{
  "model": "contrastive audio-text model",
  "dataset": "read English sentences (LibriTTS-R)",
  "train_examples": 15625,
  "n_mels": 64,
  "hop_length": 160,
  "input": "log_mel",
  "spec_augment": false,
  "win_length": 400,
  "tokenizer": "word",
  "vocab_size": 8027,
  "loss": "sigmoid",
  "embed_dim": 256,
  "encoder_arch": "wavenet",
  "encoder_norm": "batchnorm",
  "encoder_depths": [14],
  "encoder_kernel_size": 5,
  "encoder_stem": "single",
  "encoder_widths": [320],
  "text_encoder_causal": false,
  "text_encoder_width": 128,
  "text_encoder_layers": 7,
  "text_encoder_norm": "layernorm",
  "text_encoder_norm_position": "pre",
  "text_encoder_activation": "quick_gelu",
  "text_encoder_mlp_ratio": 2,
  "text_encoder_head_dim": 32,
  "text_encoder_fused_qkv": true,
  "text_encoder_bias": "all",
  "text_encoder_qk_norm": false,
  "text_encoder_parallel_block": false,
  "text_encoder_inner_norm": false,
  "text_encoder_moe": "expert_choice",
  "text_encoder_drop_path": 0.05,
  "text_encoder_num_experts": 16,
  "text_encoder_moe_every": 2,
  "text_encoder_expert_mlp_ratio": 2,
  "text_encoder_experts_per_token": 2,
  "text_encoder_shared_expert": false,
  "text_encoder_positions": "learned",
  "residual_init": "none",
  "optimizer": "soap",
  "beta2": 0.95,
  "lr": 0.0047,
  "beta1": 0.95,
  "shampoo_beta": 0.95,
  "eps": 1e-08,
  "precondition_frequency": 32,
  "max_precond_dim": 1536,
  "one_sided": true,
  "adamw_lr_other_params": 0.0021,
  "steps": 7100,
  "batch_size": 64,
  "epochs": 29.1,
  "lr_schedule": "cosine",
  "final_lr_fraction": 0,
  "warmup_steps": 140,
  "weight_decay": 0.2,
  "adamw_weight_decay_other_params": 0
}
Rows from block 3 of the text encoder of a small contrastive audio-text model, named by matrix and row number. Rows with one number within an expert belong to one neuron, the router's apart. Each number is 128 + 32 x the weight over its row's rms, rounded and kept within 0 to 255. All counts start at 0. Numbers have three digits each.
After each expert's rows are labels from the 100 texts, of 14976, where the router gives the expert most weight on average: "tokens" is the input token at the peak. Only what is clearly more common there than usual is listed. The data: read English sentences (LibriTTS-R).
# router: router (text_encoder.blocks.3.mlp.router.weight, 16x128, trained with AdamW), inputs 0-127
# up: expert up (text_encoder.blocks.3.mlp.up, 16x256x128), inputs 0-127
# down: expert down (text_encoder.blocks.3.mlp.down, 16x128x256, transposed), outputs 0-127

# expert 15
router.15:102133141120141137077181095109101122156106180082152195106119159133103136127118117158141146172104063124119078150147089137184182147103155134138159115123125139057105159100126106073141069110129203178188099148170161070120095097135149162152091122073101107087166123110150084164140073104099138171083128118190184113163109158104180152167093130101150133104080147123093145097117105143153102118096
up.11:146133168087160124159143078125119095111075117086140224202150149155068125107179106154050187067094148105127128187110116086114147119145120139101145136140104149095151161132147119167108181218078121116095180097158103132146113130054127151109169130116095148144076118152096155099158129130101157110095130078126127094119133126147105129154136138096072153196120116106183090132106116127135150153111
down.11:134141147175109107125084171120145142119092147138095134110097133154113155136072129122107102085151075112109080114111135129161125102157152134119071108169151088154144108096146101162146219093138135099099068128164135116094095159145094156134118153122124145137106143115116074128111110138134094120154168100112175158099074133120093203118058088131161074030069135106027119180148161121119185155130
up.12:085069119147133131180169101120122103184205147053138098168143127085150123177155099134105087163122073142118122093113150153130097140150104122159126126178092111148096141102109113176125187218085121127064125106117091090120145180099104182137124115150177101095114179108124116127134173169097155118084175168096155132160139098088136092131158122159112177119115133095121068124144068116116172121184
down.12:125124105131135136156213132141098112145117120157075052114143135172100050090117098086214143152151196103145121176127071106097154093109087147156125180126123142129106105170098157146102151177145075118170098126115151173187130164113128151128114141100067108133175101125104104196211177149110142120112117117146148144162149113106128122126126103175077193102108134187149125104127155108121148113108
up.13:107104148129081125103161109138111156166093099102138153174108118113104058086172100120191148137121159058137126150135114099151122108096100098127128153126100154113054135106130104131137180106118129150133171079060108101107145127113201125164120182120109127129118139131096111172147132045081102165100184059078126084081110120122121079159173132159156174136138202144113169159156140065174134154127
down.13:082109149123143108123182088116112090143157063085138074135169161131112130154157101163128189171141188134118149157097122174110132181092090120142136156086111133172063098100108178164112023158127103172151155121087145163155164153131162133135155147104077113131110075099145208177173135158100190143112112130127128131168139124115119130130176127164112175138122141169175165117123146143179082091136
up.14:093065110167113104175151096128153089186193143074125096147111141104146106165152158121092103160109089150117134095122151171114102125147125152152138105173101121148079101074089099173147174196112131108037125107086087084118152138126112184149125107150204117085125173126107094110133150163113169107111164177101173145152153111092144098110169111180132175137107116075126094115146053122111157124171
down.14:108097109120142141148202126139076122144107124158086058118156139142084042101130085091202124161146193087153110159110066105099135095092105148153128174110109146111097107167098157134090138176140089091177099118113145165174126160117138159132117140089075107146162113115109129211205168140104140130098127107136157173160139082102127123120127102165078181091106118201132112102117146121115132095106
up.15:125124139125144110169133109147120107136102101075152206181180172145081144112166089156029206067101153084124098176144108062101143119143138134111164130144114155110154165129186088189122160185084116128060157111168101128133126128070150160144166150120105158133081129156088163084164129146098133099106131085123144122137139098141131126167111136098073175176117118104187120118109105099158116140117
down.15:137146145178109124097090176124137158117071143132086120094114149157104139155096126143113092103160090103131056132095114118171138100133138144129071099171150088139120093106144105142140209114142119087112079093150122102102106197137076155150112151125098122124098137113114075141119100128149105116158184075115162146087086110109085188103092097135159084023067120130036133149133140105111174169158
tokens: "<end>"

# expert 4
router.4:112114077116092106102111132191159124204116153143122133185116159132069067148142085100109132149081122185151124135113182128165090188147157148184139140089147103141114103152107123164112137041119121142132123136092214146100101135074156116178135113193134101136108146131104122102111066093119087086143100156085059117080144118054139109133156165139141179101121118133107117120101097186115133159134
up.6:106094154076169126123114097089182113144124162086097173166112152131135112157173129177123131135182203090153114126143101176112133138105160103101148116076080155151103104119127094162140166073180071108078157143101154165102110098140103126062175133084091106171141135135143175123152157125120176134056142136128105107076141076106156078113104144103141177083107131160162153126175166175052145153131
down.6:106129134117089122150118063141094163094125132103118108080139150071124051179081101114146121056133133114163124128119128154089166122107059110132128141143124117128139158153201150073088114187120128111085175128168101122117157129186148116150151047105095152142125153153194158147173118155091085135147103205133095076076145086109161124136159142109135104162126132182108103105143156116152151048105
up.7:129159144122160144119182133158115134150098121072133093068108141128131135185077129119073097118174141104134175132168082114126164111120141137123109096109158102108144090113118112097109168207157124139112136136158142093079117157125177160151116096112127120121191105137135109144117166103151127153123038131143252159135110178133124158123084105122172045154172140128101102128106108116172195084066
down.7:109096082167112089118095170115162106108133103188100183133099103113129068147170088113122150147139103140078108142126102114083114119122136195125161123129148163177096154136165179173117133155107106131107121114125147146112148199164147099139173091098110161133068134134123161106095118133134090077128119155077041147161129092116179141083101126129127175073129145108162122151139124110152255161159
up.8:142151139160122090159200162161095134172072112079134147077145107121121120154126100113129102158146124099119147141140056081149123080111165160114121127095132085096147106139112098130146139177144144140108131105129139103082124123135185129170096119125159095099166102138126093151147210067137128140100058114155206156147129181104085157073065100128168059128196136102089094143152084150134152069089
down.8:159120091143123120139107188082144101084140133175091163123070145184146098134186137129133151162128118145053106128137071092076122137133158191146119125089147171167120139138149157140153131156125112172100111096116180118143147188150133117115200111118117128115049122104112123099097095155157109059111128134114094153105142109113133142073112146160130211069100156106120126118120115102159225189177
up.9:150141133159110085150226170156105115176064110083126141082160117146140120160115104132151111172160127101118150136144069080152113089114160132111119136097141092102126105135106078133165120151165152144111141106126150126080124110135178126145097109148157081124179100124120102146168209066142139181099089093149172155147170179110100164098071081139181074116198151123122090120178095135146174103085
down.9:166109085129137125164105181097140095087147145151084139102053160172147105127184137113134128152123103141064111144124062086079117130150168166150124128077148157166134136119153138133143107144113109187100107092123186127150153174178141119110195121115118126111065140103106123101094110148142107023110124148132114150094151121100125131055114158158138198058099156116091123119105109101162201160171
up.10:132141114104141119148156058147137148135126150121143153095137103090120142124174133107167126122053107145094095111088116144194142090105104087124065161125133111132101054186117131088191105110193131130147152154110146128151174104126069108074170138150151105155084146103149141127196140143139093145070182080099163144096111149141093145118135119162104169135135211087165137156104205092067133168142
down.10:115077128053135127142149087119101134139167169108122088093083130128160216125137149124157149136169129091126135128167081133144092166145141077101138158109123092093120096123097084142151092124111134202159116104086129151152123060063152158134106184140137086105133133096092142160103172068125144147106148075152192136092115161111058110121161137163086071151174155132150103120113096097148038137137
tokens: "<end>"

# expert 10
router.10:130148054120089109125133161159149145171136085145173171143113114117097078082110139110135086147134119143158088126133167122160111190146129121175106106115148152146127138081149118114099073061149080177186083142062180189128132137115139181109147133188121134113141144081093140080107078094097176123120119177091092179123116138116115081106122156188092160078086141167081095139121149163095169130180
up.11:184052111123122119158147133132051113147154170127137155063078102149134150128087122097144122163155136076104142165123049080140089075100144179110177128098074117082128163136140157122107152148078164170196127113125106124162067115116153157109096105153160133155170136117152130174134180129121104156069154103215120095161129144147146123147170099176090132113126123176146133113123117106148192097099
down.11:103160099172138141125159148139170141119110093143109190202114116140108069117167096149005125045073067185154161119147127172162086177152134167144087132128151134165152175171172145114126091085128107112092107106125130149132127113097109082126116088088194171128120142076115122072099117183161118083093111147094113113089152096110153148138118151141108135149131126130154133156140121160142175153149
up.12:129085113128145125137179117131072113130123157122136187097096109180157136113134154084180092156106107081093154155146058118173070111106090161102149133098046135088135136166138176138111093156110135166188134108094120120208087116110134154106107081139151136141158161097140137192156164118128185145084159112199103100135134142150119158136175096215083137136104151177153106117153146123130193115136
down.12:118159089140154139133150140118183124129111093144131195211122108125126113135147123146037145051117085188181162104174117177144113164178135171149138105132176137128165186172171133070126142092127114142065109112161116147129150104125118120128125088075201180111123132083093122068096131200161080109107101159118156109119155092123162147158150162157127122194142149122139131126135120165130167152149
up.13:130150131075126181122123125109213121083133109115104116173146101145102104107136057177072155112136173157122129107119166130100123157101120161125119163180159143124147189102136134097140144042168144156088071123153130165122132152155160084136096129080123061150128118133145113079144134171124064162113141169112160118201148090109114149126090130106139144152183103095088146116097081095182038116106
down.13:145167179210126152119124128178061099098133123079102078080186135150118179149082142143154086144109176094096130129066123098123176114109144072178116120097081140148168112095120133142178141183133158115144149161093135099116129144182124097109163110167094103091129132128142121197146088092113176126167153075164137135148086132082070136086110113106170130087136083123088182133127157152071102128125
up.14:147116135168134079142143120181147099136125116095154130101105119107151165130105074107023158125152138109173168125150140091114167045114131141107147091091155091123147125111113129061126152169145203132102106116183127063051122083117125143107151133129103156124107111113112138155118156145153058144155090114190203114134089121161146162154110150123113049157162107128133123100065110092153143077097
down.14:132118125161092122109136209111103152153187126174105127173132146185089084137139105147135150146073139107095103170124121151115104187143161161118111104085135133183089144148153119176088096085125111109172137116074161138104113205097137111106150118129129172200127154130125151112118102091154175110128155112096060167133154157103119164134096119136115186107149080196168087134117155154165194214126
up.15:151123131162132074142141096203135114140130127099146157091130103084117119119127058061049181127142152122159152145143132088118197048107135155120152128121158076125113144142115150081113142176105199135142097110203106071058119106132128123161169138122133150118122119114124159181146175136105055132134108116169202123111113127166173127145158139133114050154122121099137151105091106107126121066105
down.15:118112137158112126138101191104106120148192141199096139176099117182128075144137123141124142141071122132087103168130137154112101193154153190102131091069135151158083130152174094172127093071155140119148122117071160121117103145080153110103147140143140165169111138109106119140086119109160148126114147118100086173089144136087127158171097109153098209117148099193157093126138151123157195229116
tokens: "<end>"; "the"

# expert 8
router.8:132105190167147128101102116170074141074143058134153110165117136076111182050111150152123159089142103138090153139131122071194142145147130082135131109107133136133141106065094058104128171091076132171147124134120137127053166118131076143137104183132109139092151106141114201083128099124106145163118139091145138074086136158189171144154090153143140102104172159094127098143095152155176104087154
up.6:060110134140149159115113134111113134146100157114128152159167121117139141123114119136198166164140158123083136191144091099144164065120101099060143099131108136107103209168114105114157195154083129085062100100190082091091165140171155076140135112099147094148128135127115202113131145081085150158126156087134072152118143128137178115153128091134151118123167170077154118116182124119138219135134
down.6:183108090110077086152113111162090105161151120069100163124105120135117121129088102130111113115127117135124113133151070095133118117194171161152145148128115094136217161148191187114109086176140116194110135119190120107116094066155127124092186083128188135124070142007100111133171115142146134120083069153130158147116139105133143090077093129161138086086146128108143134134128112108096147116147
up.7:164136088100208133111101167130126100121096168154112094158094106104079113088149112136195178129100130108126133146091208165133159100133124124114162091194114139112123146139061094160077115135116141126150131100063161188109086109162128106088072166098157133146161094182132151102090103061111103157139106123109161165144133167119160095156096129042097107143110145087077177130174113138121117097161
down.7:097117143117182163105132157077158145126124114137121106131132171164144132095161117121106140092123116129107115109101150155149138154118076138120106070161147151153045104114110104186162074138127071104159110103087180159129151203090146150147091115125038132104176158255141113084076159102134094127144151104135125105122130144138103137216158129116128137143120070156130131110117142143153075154077
up.8:047114139163175129111127130119135146145170159125093166141148121093143182126139126127170131144150147136093145157147099117129138038104098173072140102158124148117079200130059127076141158145088142103097110107187082101135177157155147127115133104111154089123163121133116229125107132110092155141117147122148111132093153151139173100157166070127163055129123136076169094132161138062155194143161
down.8:156128110127116098141142131181070130159170144072096138131117138145127138121123131116115125136128122128122132162156057120162116105180182158176126180136134127136203160139184167121113130151163130185101129132199114080126112055167123134130166108143197148118111128008126123154180127133151141157064079153148182148134142104122144102098102122137144101065163159074161163130161091134108144093182
up.9:062118138166190133118135129126133149138167169127088159135155127104141175128149127127155127138157146140102145149151102124136138044107096180079141112168127149117082198125061135073144150141093139105120108111187084107142179161158149131115124097118156082124171132133121234121108126106101153153117146128160117131093153152128169103159172068126164053137120137079173097141167145062167197149164
down.9:144133105123115092131141127183073128155176143067096135131120135143124145120119134115102122135123125125118128157157055117163114103171182148171115180135136130130196163130180159122109144145162127181097134135197109068126113056166116130127159108146198154117112113013132118156172131134147140156061073148140180139129135104119136109103100114130138091055156165066164167131159090136116144094190
up.10:042143178094105082107126140153072077061116081180101117114158114138147143133099158187176187164127154156145149117115156118087129102116112098109130185134160152140072123128135095208093156108129106119151136104132137157121102135151111132109146150086115141150081132105093133094156180053099040133134079101092157157145112112156136113067134140109164157128097130141081150082142170150089096074157
down.10:111159109097139131121152147078160098115130096135096123098117151133165137097147116114128134121150116143142057106152159110085119142128086188106163090151146136117102101129110074180150040146118109088185131110109155173124135163103137175089110161131089082109178167227142090096117153084130122176145143087196117133172133152159089129187141181116121139165084077145074104111106102082101062146099
tokens: "<end>"; "it"; "is"

# expert 9
router.9:115124141059145170076185093147138117103156107099128031118162129146129200097108153167129139121149126124150143161122128154166147193127099086129157153169117136110080140130123073141157105109120151126130123137157135137179104127182127138095070117153108064094203103150126075094108128090087122135153110091167135066098155186112148094153110114125113124036116124060098146112172099131155149070128
up.6:136136133131160108159135141135114173143194130102128138087092112142173243152136101156027077101122074102148117132141126129161156143149100038169105154094148110119207109075075173125095119090144066182181111119107111123127169125115097153151159111150168106097126069117114138095158074094151182162130147136108111122142137130109111138130092132105156107140086162103157116160133098136149108163143
down.6:095149136132118100131170159123125088179062153113184113135173104104078140115149081131105166174122108149170104125147145111098158166056142096159153091160141162137101148119148143166121138079115123074114163098143183199193061152152133088210136106114117138113155196167156095133150152155093069135074133107109159133158118175152185112153087137118109165153153115140135171103140117162142191100124
up.7:068101139105102121115146117119164133124103107100147153080126156122138053119116101092173157140152142107130146111134118067103105125075147191127059138129041165082091155164131120108103204106131170108137097133122110096073131141140171122113110170162082110143076215094102118181109140144173082083109129102111119195145116101149127148156119143183107142129147102159093142073165165117124165075089
down.7:150077096132164124094110214113129142078136100084129110123163156139194150121079165105071093121074139136174100158112119110131143041214122123109140135115180105100119082112187101085129091168155142145156095135139084113125154119121156183082123126127136103122110062135157159067111061104162179096172158163137127121115164084110131163134115179154159091125067096121133145123102144141127150119151
up.8:094095137114135089122111151103113118130068105095146183102126152094125023119138131124132121191107146146145158138111127110091110092097165156147130108132075123122131144128143134099110186089099157144155112119110105092065124156163162122195090167104118135088064199113106120157156101147179046155102173112129140134123123103149136125154190149162155115151127138188126171091101105039138184068135
down.8:135119118126109134110134180140137161147140103100131096120171137132195167125077138086035112121132103166143128184108152096082145036157131125159149118123201112096098109125175113154141098186149137099128113123205107145111164145102075174096145080119078126076191133184144183071131117143098189073148126129129124129156140171119146140137126139100111098118100098084154127129079148189125156089117
up.9:159097129161141175136123083085140169076121165145104084078135096131139175133131169096151106118163132115156107057116132125141112072062146165085131133187153138105152127115115103114098111126163062136125136137118094123144136106170102091069074111142140125174125145144167167180123128130152090071099094134138097191194145170157160178109168145195206085070133079133125117143128131141129082118178
down.9:163115122152166146105134129122120144083195101116096137128119121133142098126103205145141125121126179122114144084092104122120079094181114125100094159129109150109097080099096131123147141183186098191105108129087126079116186123142164136064116150123151082170101066085157105163134098104199183151168064129152085114094160088110081166085163196186137083101100127135157112155142140084150121145157
up.10:142143141120175105163145149157137183142196134119132139100088115147187235151136112155040066095108103096147130127131134134168162153147101041164112150090152125127196097086073186126103132082147069190189109113098107125157176111111109148144167117131157103101137078116124139091160084111144179168142150139118125118142126125105113146128096139112142128140088166099161103164139106154131091164150
down.10:083139121131114099127166154116123094170066151108182098136177107084070131122157085124104176173108097141164104101140143114082151163041130089161134094158115154133101145103140151151111132082119112062107162097121180195174046146137133075212122099111115133115151186151159092137155134144097075129062117096110146129150114167150178114152089137104099162138141121131135162102144107155129186096116
tokens: "<end>"

# expert 0
router.0:142122135076169186084165067106124076097153123086173104059119116081125213109114190172132130179164169125146123155156105146142168167104144097115137112114157156115126119114100120110096120114139113177174150138138127090187125169154104134065114097139098082099167095140120110096152110069100106160095073088166154111134101188118130117162087122123092071047152110094112101100161102140150157110116
up.11:164097181112093119100128143150178118090170118099150182194126143146165223112120081174146047169129099090093151156065098133142080143079151119160069120150073145097115192075116096159118170108147118122131072125115087112150077132121142111096107106106144156110130163144166144104130122131149084135113148127119075128156196137148125109122113075106126135124148151197099172161096101126127076096134
down.11:137127149165142101106121128172122125097123095192085121104174137113091097138125144104093176110116090183128115103167156104152132127153088099090157139133198111161159156156135136106159076086101151133194161137135179133115144126176131078069093163141099142090125115126065140116146102036152145099169114124093160111084138171178154133119122155150159128098158134104119232156101159068100200113141
up.12:161125139124098154139117180105132157088123085144137091114091114150142207149157179100160130129164190134133132115116140107144103086117071086081122139133118139150121126115142165143160041173138085143210141100051119147172128093136163090098147133170128108119182079144074118143102161084108172152131118164097147124139071161096074160114133163176116074114127127113100145098186171133138077067155
down.12:132141159063142122077159142093153107155133096068112134120074111103081123159143038186160151133118190117096167134113162098131156134143195169110108153152132184140137132099121114093056122127154138123160138138138103148149089157093167143215168134108144082135147083131136139160145130120132096169109124152174151115145139183096119150141126150115111052140162104180129101098097096101179048134071
up.13:116120104151126091182184169110048113166131154152140084107113089115079095139154108078111201142117122120116092107158135108137115083182191112087207156161151072118151124112110155164149151169088148122173159091080169165115111135124142123136185155175134119112159097158107076163130167111095147118091092104137183171131106112105123108138115175119156082117159109106143106109100134091146210190147
down.13:128142120099106169148116155120147160133158156092156072147095134116155229159146121144139130136109171134161118144072148157137145154123186194194091119130117188142048151149129120170114155145187160134153153160144084145144084116108135117208158140098139134163100170104120125101127104153107107135145134197151162167145120143024122122145142136117085148130095164141124107106177093163121058102081
up.14:108130111155131087169151158120143122136145110163118149020087134124118205117122153107163167117106115133147110094161128131150112030140112080127103186099136176110126107126153139179066176121128168137142111130114130172135079078160164103114077101127173081112152090135157115125101125120141121184175109118156117160104121189114146134102045126099153104072104149071175191141136121075105101137126
down.14:133159203166111104104118110136081177127138170096140130177140106124135192172119107184150140156119159127150154117099150062136134142087164094159108138137140154140134120087128157123149170150096170123091114188116107129072150101085121128234128204174124111131058133086192152131159066128098120174166101126159165125160119119112134195146171153132138113136130111189167090151115170132169135137111
up.15:161115128123154158120150135103121161128121099090134096159094088131117134113152214110164139120133178129135119138110162128146115190134127100081129148121090101163097121095114161130170087122114120161198154101035093107193148131108117102086105147192158098136191078142077148117120130094126221181147152142137084116154044137134086140129137163172114118072125153121104106088192156134106164108154
down.15:127128135063130136085142138125212106142131077093145155133077139072106068150167070143139149145144178161136138130186162114089107178128160225077111110121165194183139163152127128155078132128166112110160129070158091123162098145114116121160150085102127113135161114154118148130113183136169093101088145099149152116128172183138106127109115139120137096129151167126091124134105045161179074125107
tokens: "to"

# expert 13
router.13:144131114163155147056120124147155138110152121164139100103131162167143165083087131153116155132176128141144129129090181190147141192157086092137097126079159126144152053131089141157096136098143121150174154110121155082129147186167073142071171107166131065163147073131124162124133051104141139135156116082115147081057110115117097180130085167161132134032153105126077123140141147112160114140115
up.11:097074089139153131106140162121122167088116125088185182025130158110133166117106170088157125161126118087093147097142127143118124179143133111088115157145118169163111150137127162109096176185159128178158126194123114107186126134120130131115109101126077081109147125143142102148077147118117041100127145117166199157051069150141139155117166124083123123059133075090143131129170157095088121145118
down.11:169168144128139168145151099149129095094155148073087108166103104135207061146121204133108106144126143111093113131133178145148103179129125104170104100063105125137140158128093146126148226175170099137204142146158103140187134062093150147102090135128071113122146114125153154140141125134159118137116108150150096119151177082086125108147156148195114187147144134136089129064116097146071080120148
up.12:115147133161174124132151198136168143111086113105126150121108081113170093074141129149129067135129143139179166125139105114167101113156147153151153094074041123150133138106138072168068133158154151130086096100085127173061160139165118147087122112136191117112117109124143095134123134093125180159093153082160079115138188111111138164073116152132140104144138118167124115143131114134168255122145
down.12:130057084141071069106075134147126154137147143181120095123114147125144183188121071104110142177142115155119172156087159102077170178066124139136136179097170147187086117093106179175147113117086199097144140135117123145134091169108127117167121124122134168121131154134154131099115114147128144091177111168083167171110118157086168098093165088117140117122073114156186156143117184080121174164136
up.13:163058158093127088182043066145153102148149105138115136150048136109160171112152141150051154121208149179145182114101146133114119122080120124155076125151161125125171148095103119127134151154133135077096098121081134174126152129111127131069152141117094116151178103131120121074162142143166146161169110150137052092122159128148087070081175148126146146161119140146164119102163149110069111124097
down.13:091120140130095123114098110152169107151083147191124195130098135064088146204080045096200122153216129118135144104147123139137152155110129086104154171122161093144140128092114120082105197102139126124115160111105130180082126156166118119115181134095110138110077131100155116152138120150106101080147119169093138109120179074100207136113159138148120150147151074193158151107149133142109166104098
up.14:032118153154134127135165115102120130104104129154142103095186136103097171083189087112106173122148144133114158087137156159146110107115108104107078133174103167135084109169091123155154151114117205138078131169137134054112128201112150087166133110077095125191062202103135112132147161099116118193132186117138156123095126145171121159065138110113093153122111089069132150147146146100161121122149
down.14:140171146117155143084141101137172145128097118153155083174151087099147148158093096108127114137107181102105123146108120139094125112102143116135148130130152119090152115159071114129115211165120101084218098122124127095162107048135134187105130143062099167094158086178192151077127128094148088120157117087041099160135130123096180161177181194148124164146160140090114144102103136173110127113117
up.15:132114144099078133133115098155108174143077179108165115104133141111165108125177150139197137190155115139132155104062156154097141210134125119091117127117046122185088107079142093160127195108136147106121125161080112116107166121119110116121084091131099063118153150122159134197089141066145115139108123076205134161129164169102113140148112091127139158066105130149091188162155164102127086134119
down.15:133177169071188144127171117078146119131147109125145165197147103199115083057156154174135121073148125118115062089138083171110101080145118127086112093148147127111115129164123092116115118105108071151125137168137129106156145133101091148101110171100149092122139098162115070129104164118108133123137093097143062144117141159159063181180144160156125174134125174064089062129080121144131077159105
tokens: "<end>"

# expert 5
router.5:117126161153143189098146135110144107161122105114170092121197137128108162156090115103126175150111083187161140159190163085172176113156167135075097129126183106076180162095161113106125132068086169104143097168147078109097088137148169146095103130091175097097160162141125119074199105137126094141098125075145179127104109112143149151134126162139162080158094136084123162101132067081172127092120
up.1:099166118131173157145093148171134143173119079187181081097167149141119152151110124164129138103116134108164148065159182080117102104137109089116057140100120172130122146105074142161134148029126149080196164152099157117158102102116103135123164146103077121164089109115124156123140129139183072137140096141120096125108134162160085182132105183134121172193107133177123193115071101143131152104099
down.1:150121090125159131123128101104132125112075126095132078130155101131180181118117151083075116147086180086130125192107170110110137124118158124098203104105129161079110106119093128141089144124100116099136063120128091158111136091153120102165105129123181128152137109192099167106123157124120104202139146120137132171164134170241158037087091138101112144137172119155127121157101135065166178086104
up.2:153101146106139134189134102128174142097123131089140116201118129130185091119151110098135170137139126145115112147126143168121130139144114196085159103155148119192101121126147090106148128099096136048117097087153079128120162115121115054125032167071219113105165087131112141101101156129169152117139063128084165145144142130156181122120144157123172058192148145090182134137152117099115090143139
down.2:143169125127162099105134158145125100152108160111143170014085126155140121133096163130065148103077102162153119088174152167118102179112177154149158140143147116090116130128138141154119116093149101113215175140101143123163107096059118124180111127151136151085097099091091064119078102079164122110156145157164139163115100163140095204137132152173113141140083151129096141090142144156107173193089
up.3:116116105169139120135075156125136195194156136120162090141173148114125228090147051150172137176125110180129118064151104151148109153153104144068112121207146141145147146094065175086104123104122153113152136162115136110147130098123127137109117188152115093131149140090153103123146087110140075092179125172099065119065121151146126146112078140148105146120125061070087175114098101122120108119134
down.3:111132095147137146169113148131086140134124108172111115149127088133117115105139138141177113116146098098146126183127125100147132087169084068080192115114110117168132096096133128166139101131042109145141128168084097180135114147229166144123138129161151130122112090137067168161172111124117192164102137095114067122120122108163119082101090105137143191102165088209144126164129190076160085186120
up.4:163142138105122069166163077139109084141163141055147075150110131144103128106136093087220113138101114155150112145087141085129130221153158084106149123131101105149072171128168179088109119165161112088114147130096075134130145148172101104080095147089167098110137136172081118136090162124105104135107130140124059131078136169105154133122091123139137140044176115136089095133136188155167162151135
down.4:117148133133128166143140162130072135138135141175123116159156128148063126088167142168201112169144115092144096181067101096133173093161070093135148131129080099142147134102152118166168082152099134196111147161066156155147123166191170165073158154140137127159098104173141130200204113174115161163119117083112066120132140126126090133099105153142136123087134097175130154173116157115106060130147
up.5:119110133204202135147156130126086086095158140069109094175107125144103164117130144186069104110157091094100130075056098151162145154083141103143116091170072145160099136109094120153156152162134087137066133143110096131166128152183088116141133154152153172128131088118114111175142114106120164146076139139177122068187104191120120100153092126104142135086152064137130099140160205123103129137168
down.5:122119101086118100159146075103179138094170098108140124215189096103145129139133110104112134148157123184051187080165173134148133142115152109104132144138162178169222129178142168084087152135123145107075113103210106085141173126124098107143141089126138120135157157095130159098102137100102147107097129124104138103155119119108196076182161077143098137141147142126149103142154093090157165080159
tokens: "<end>"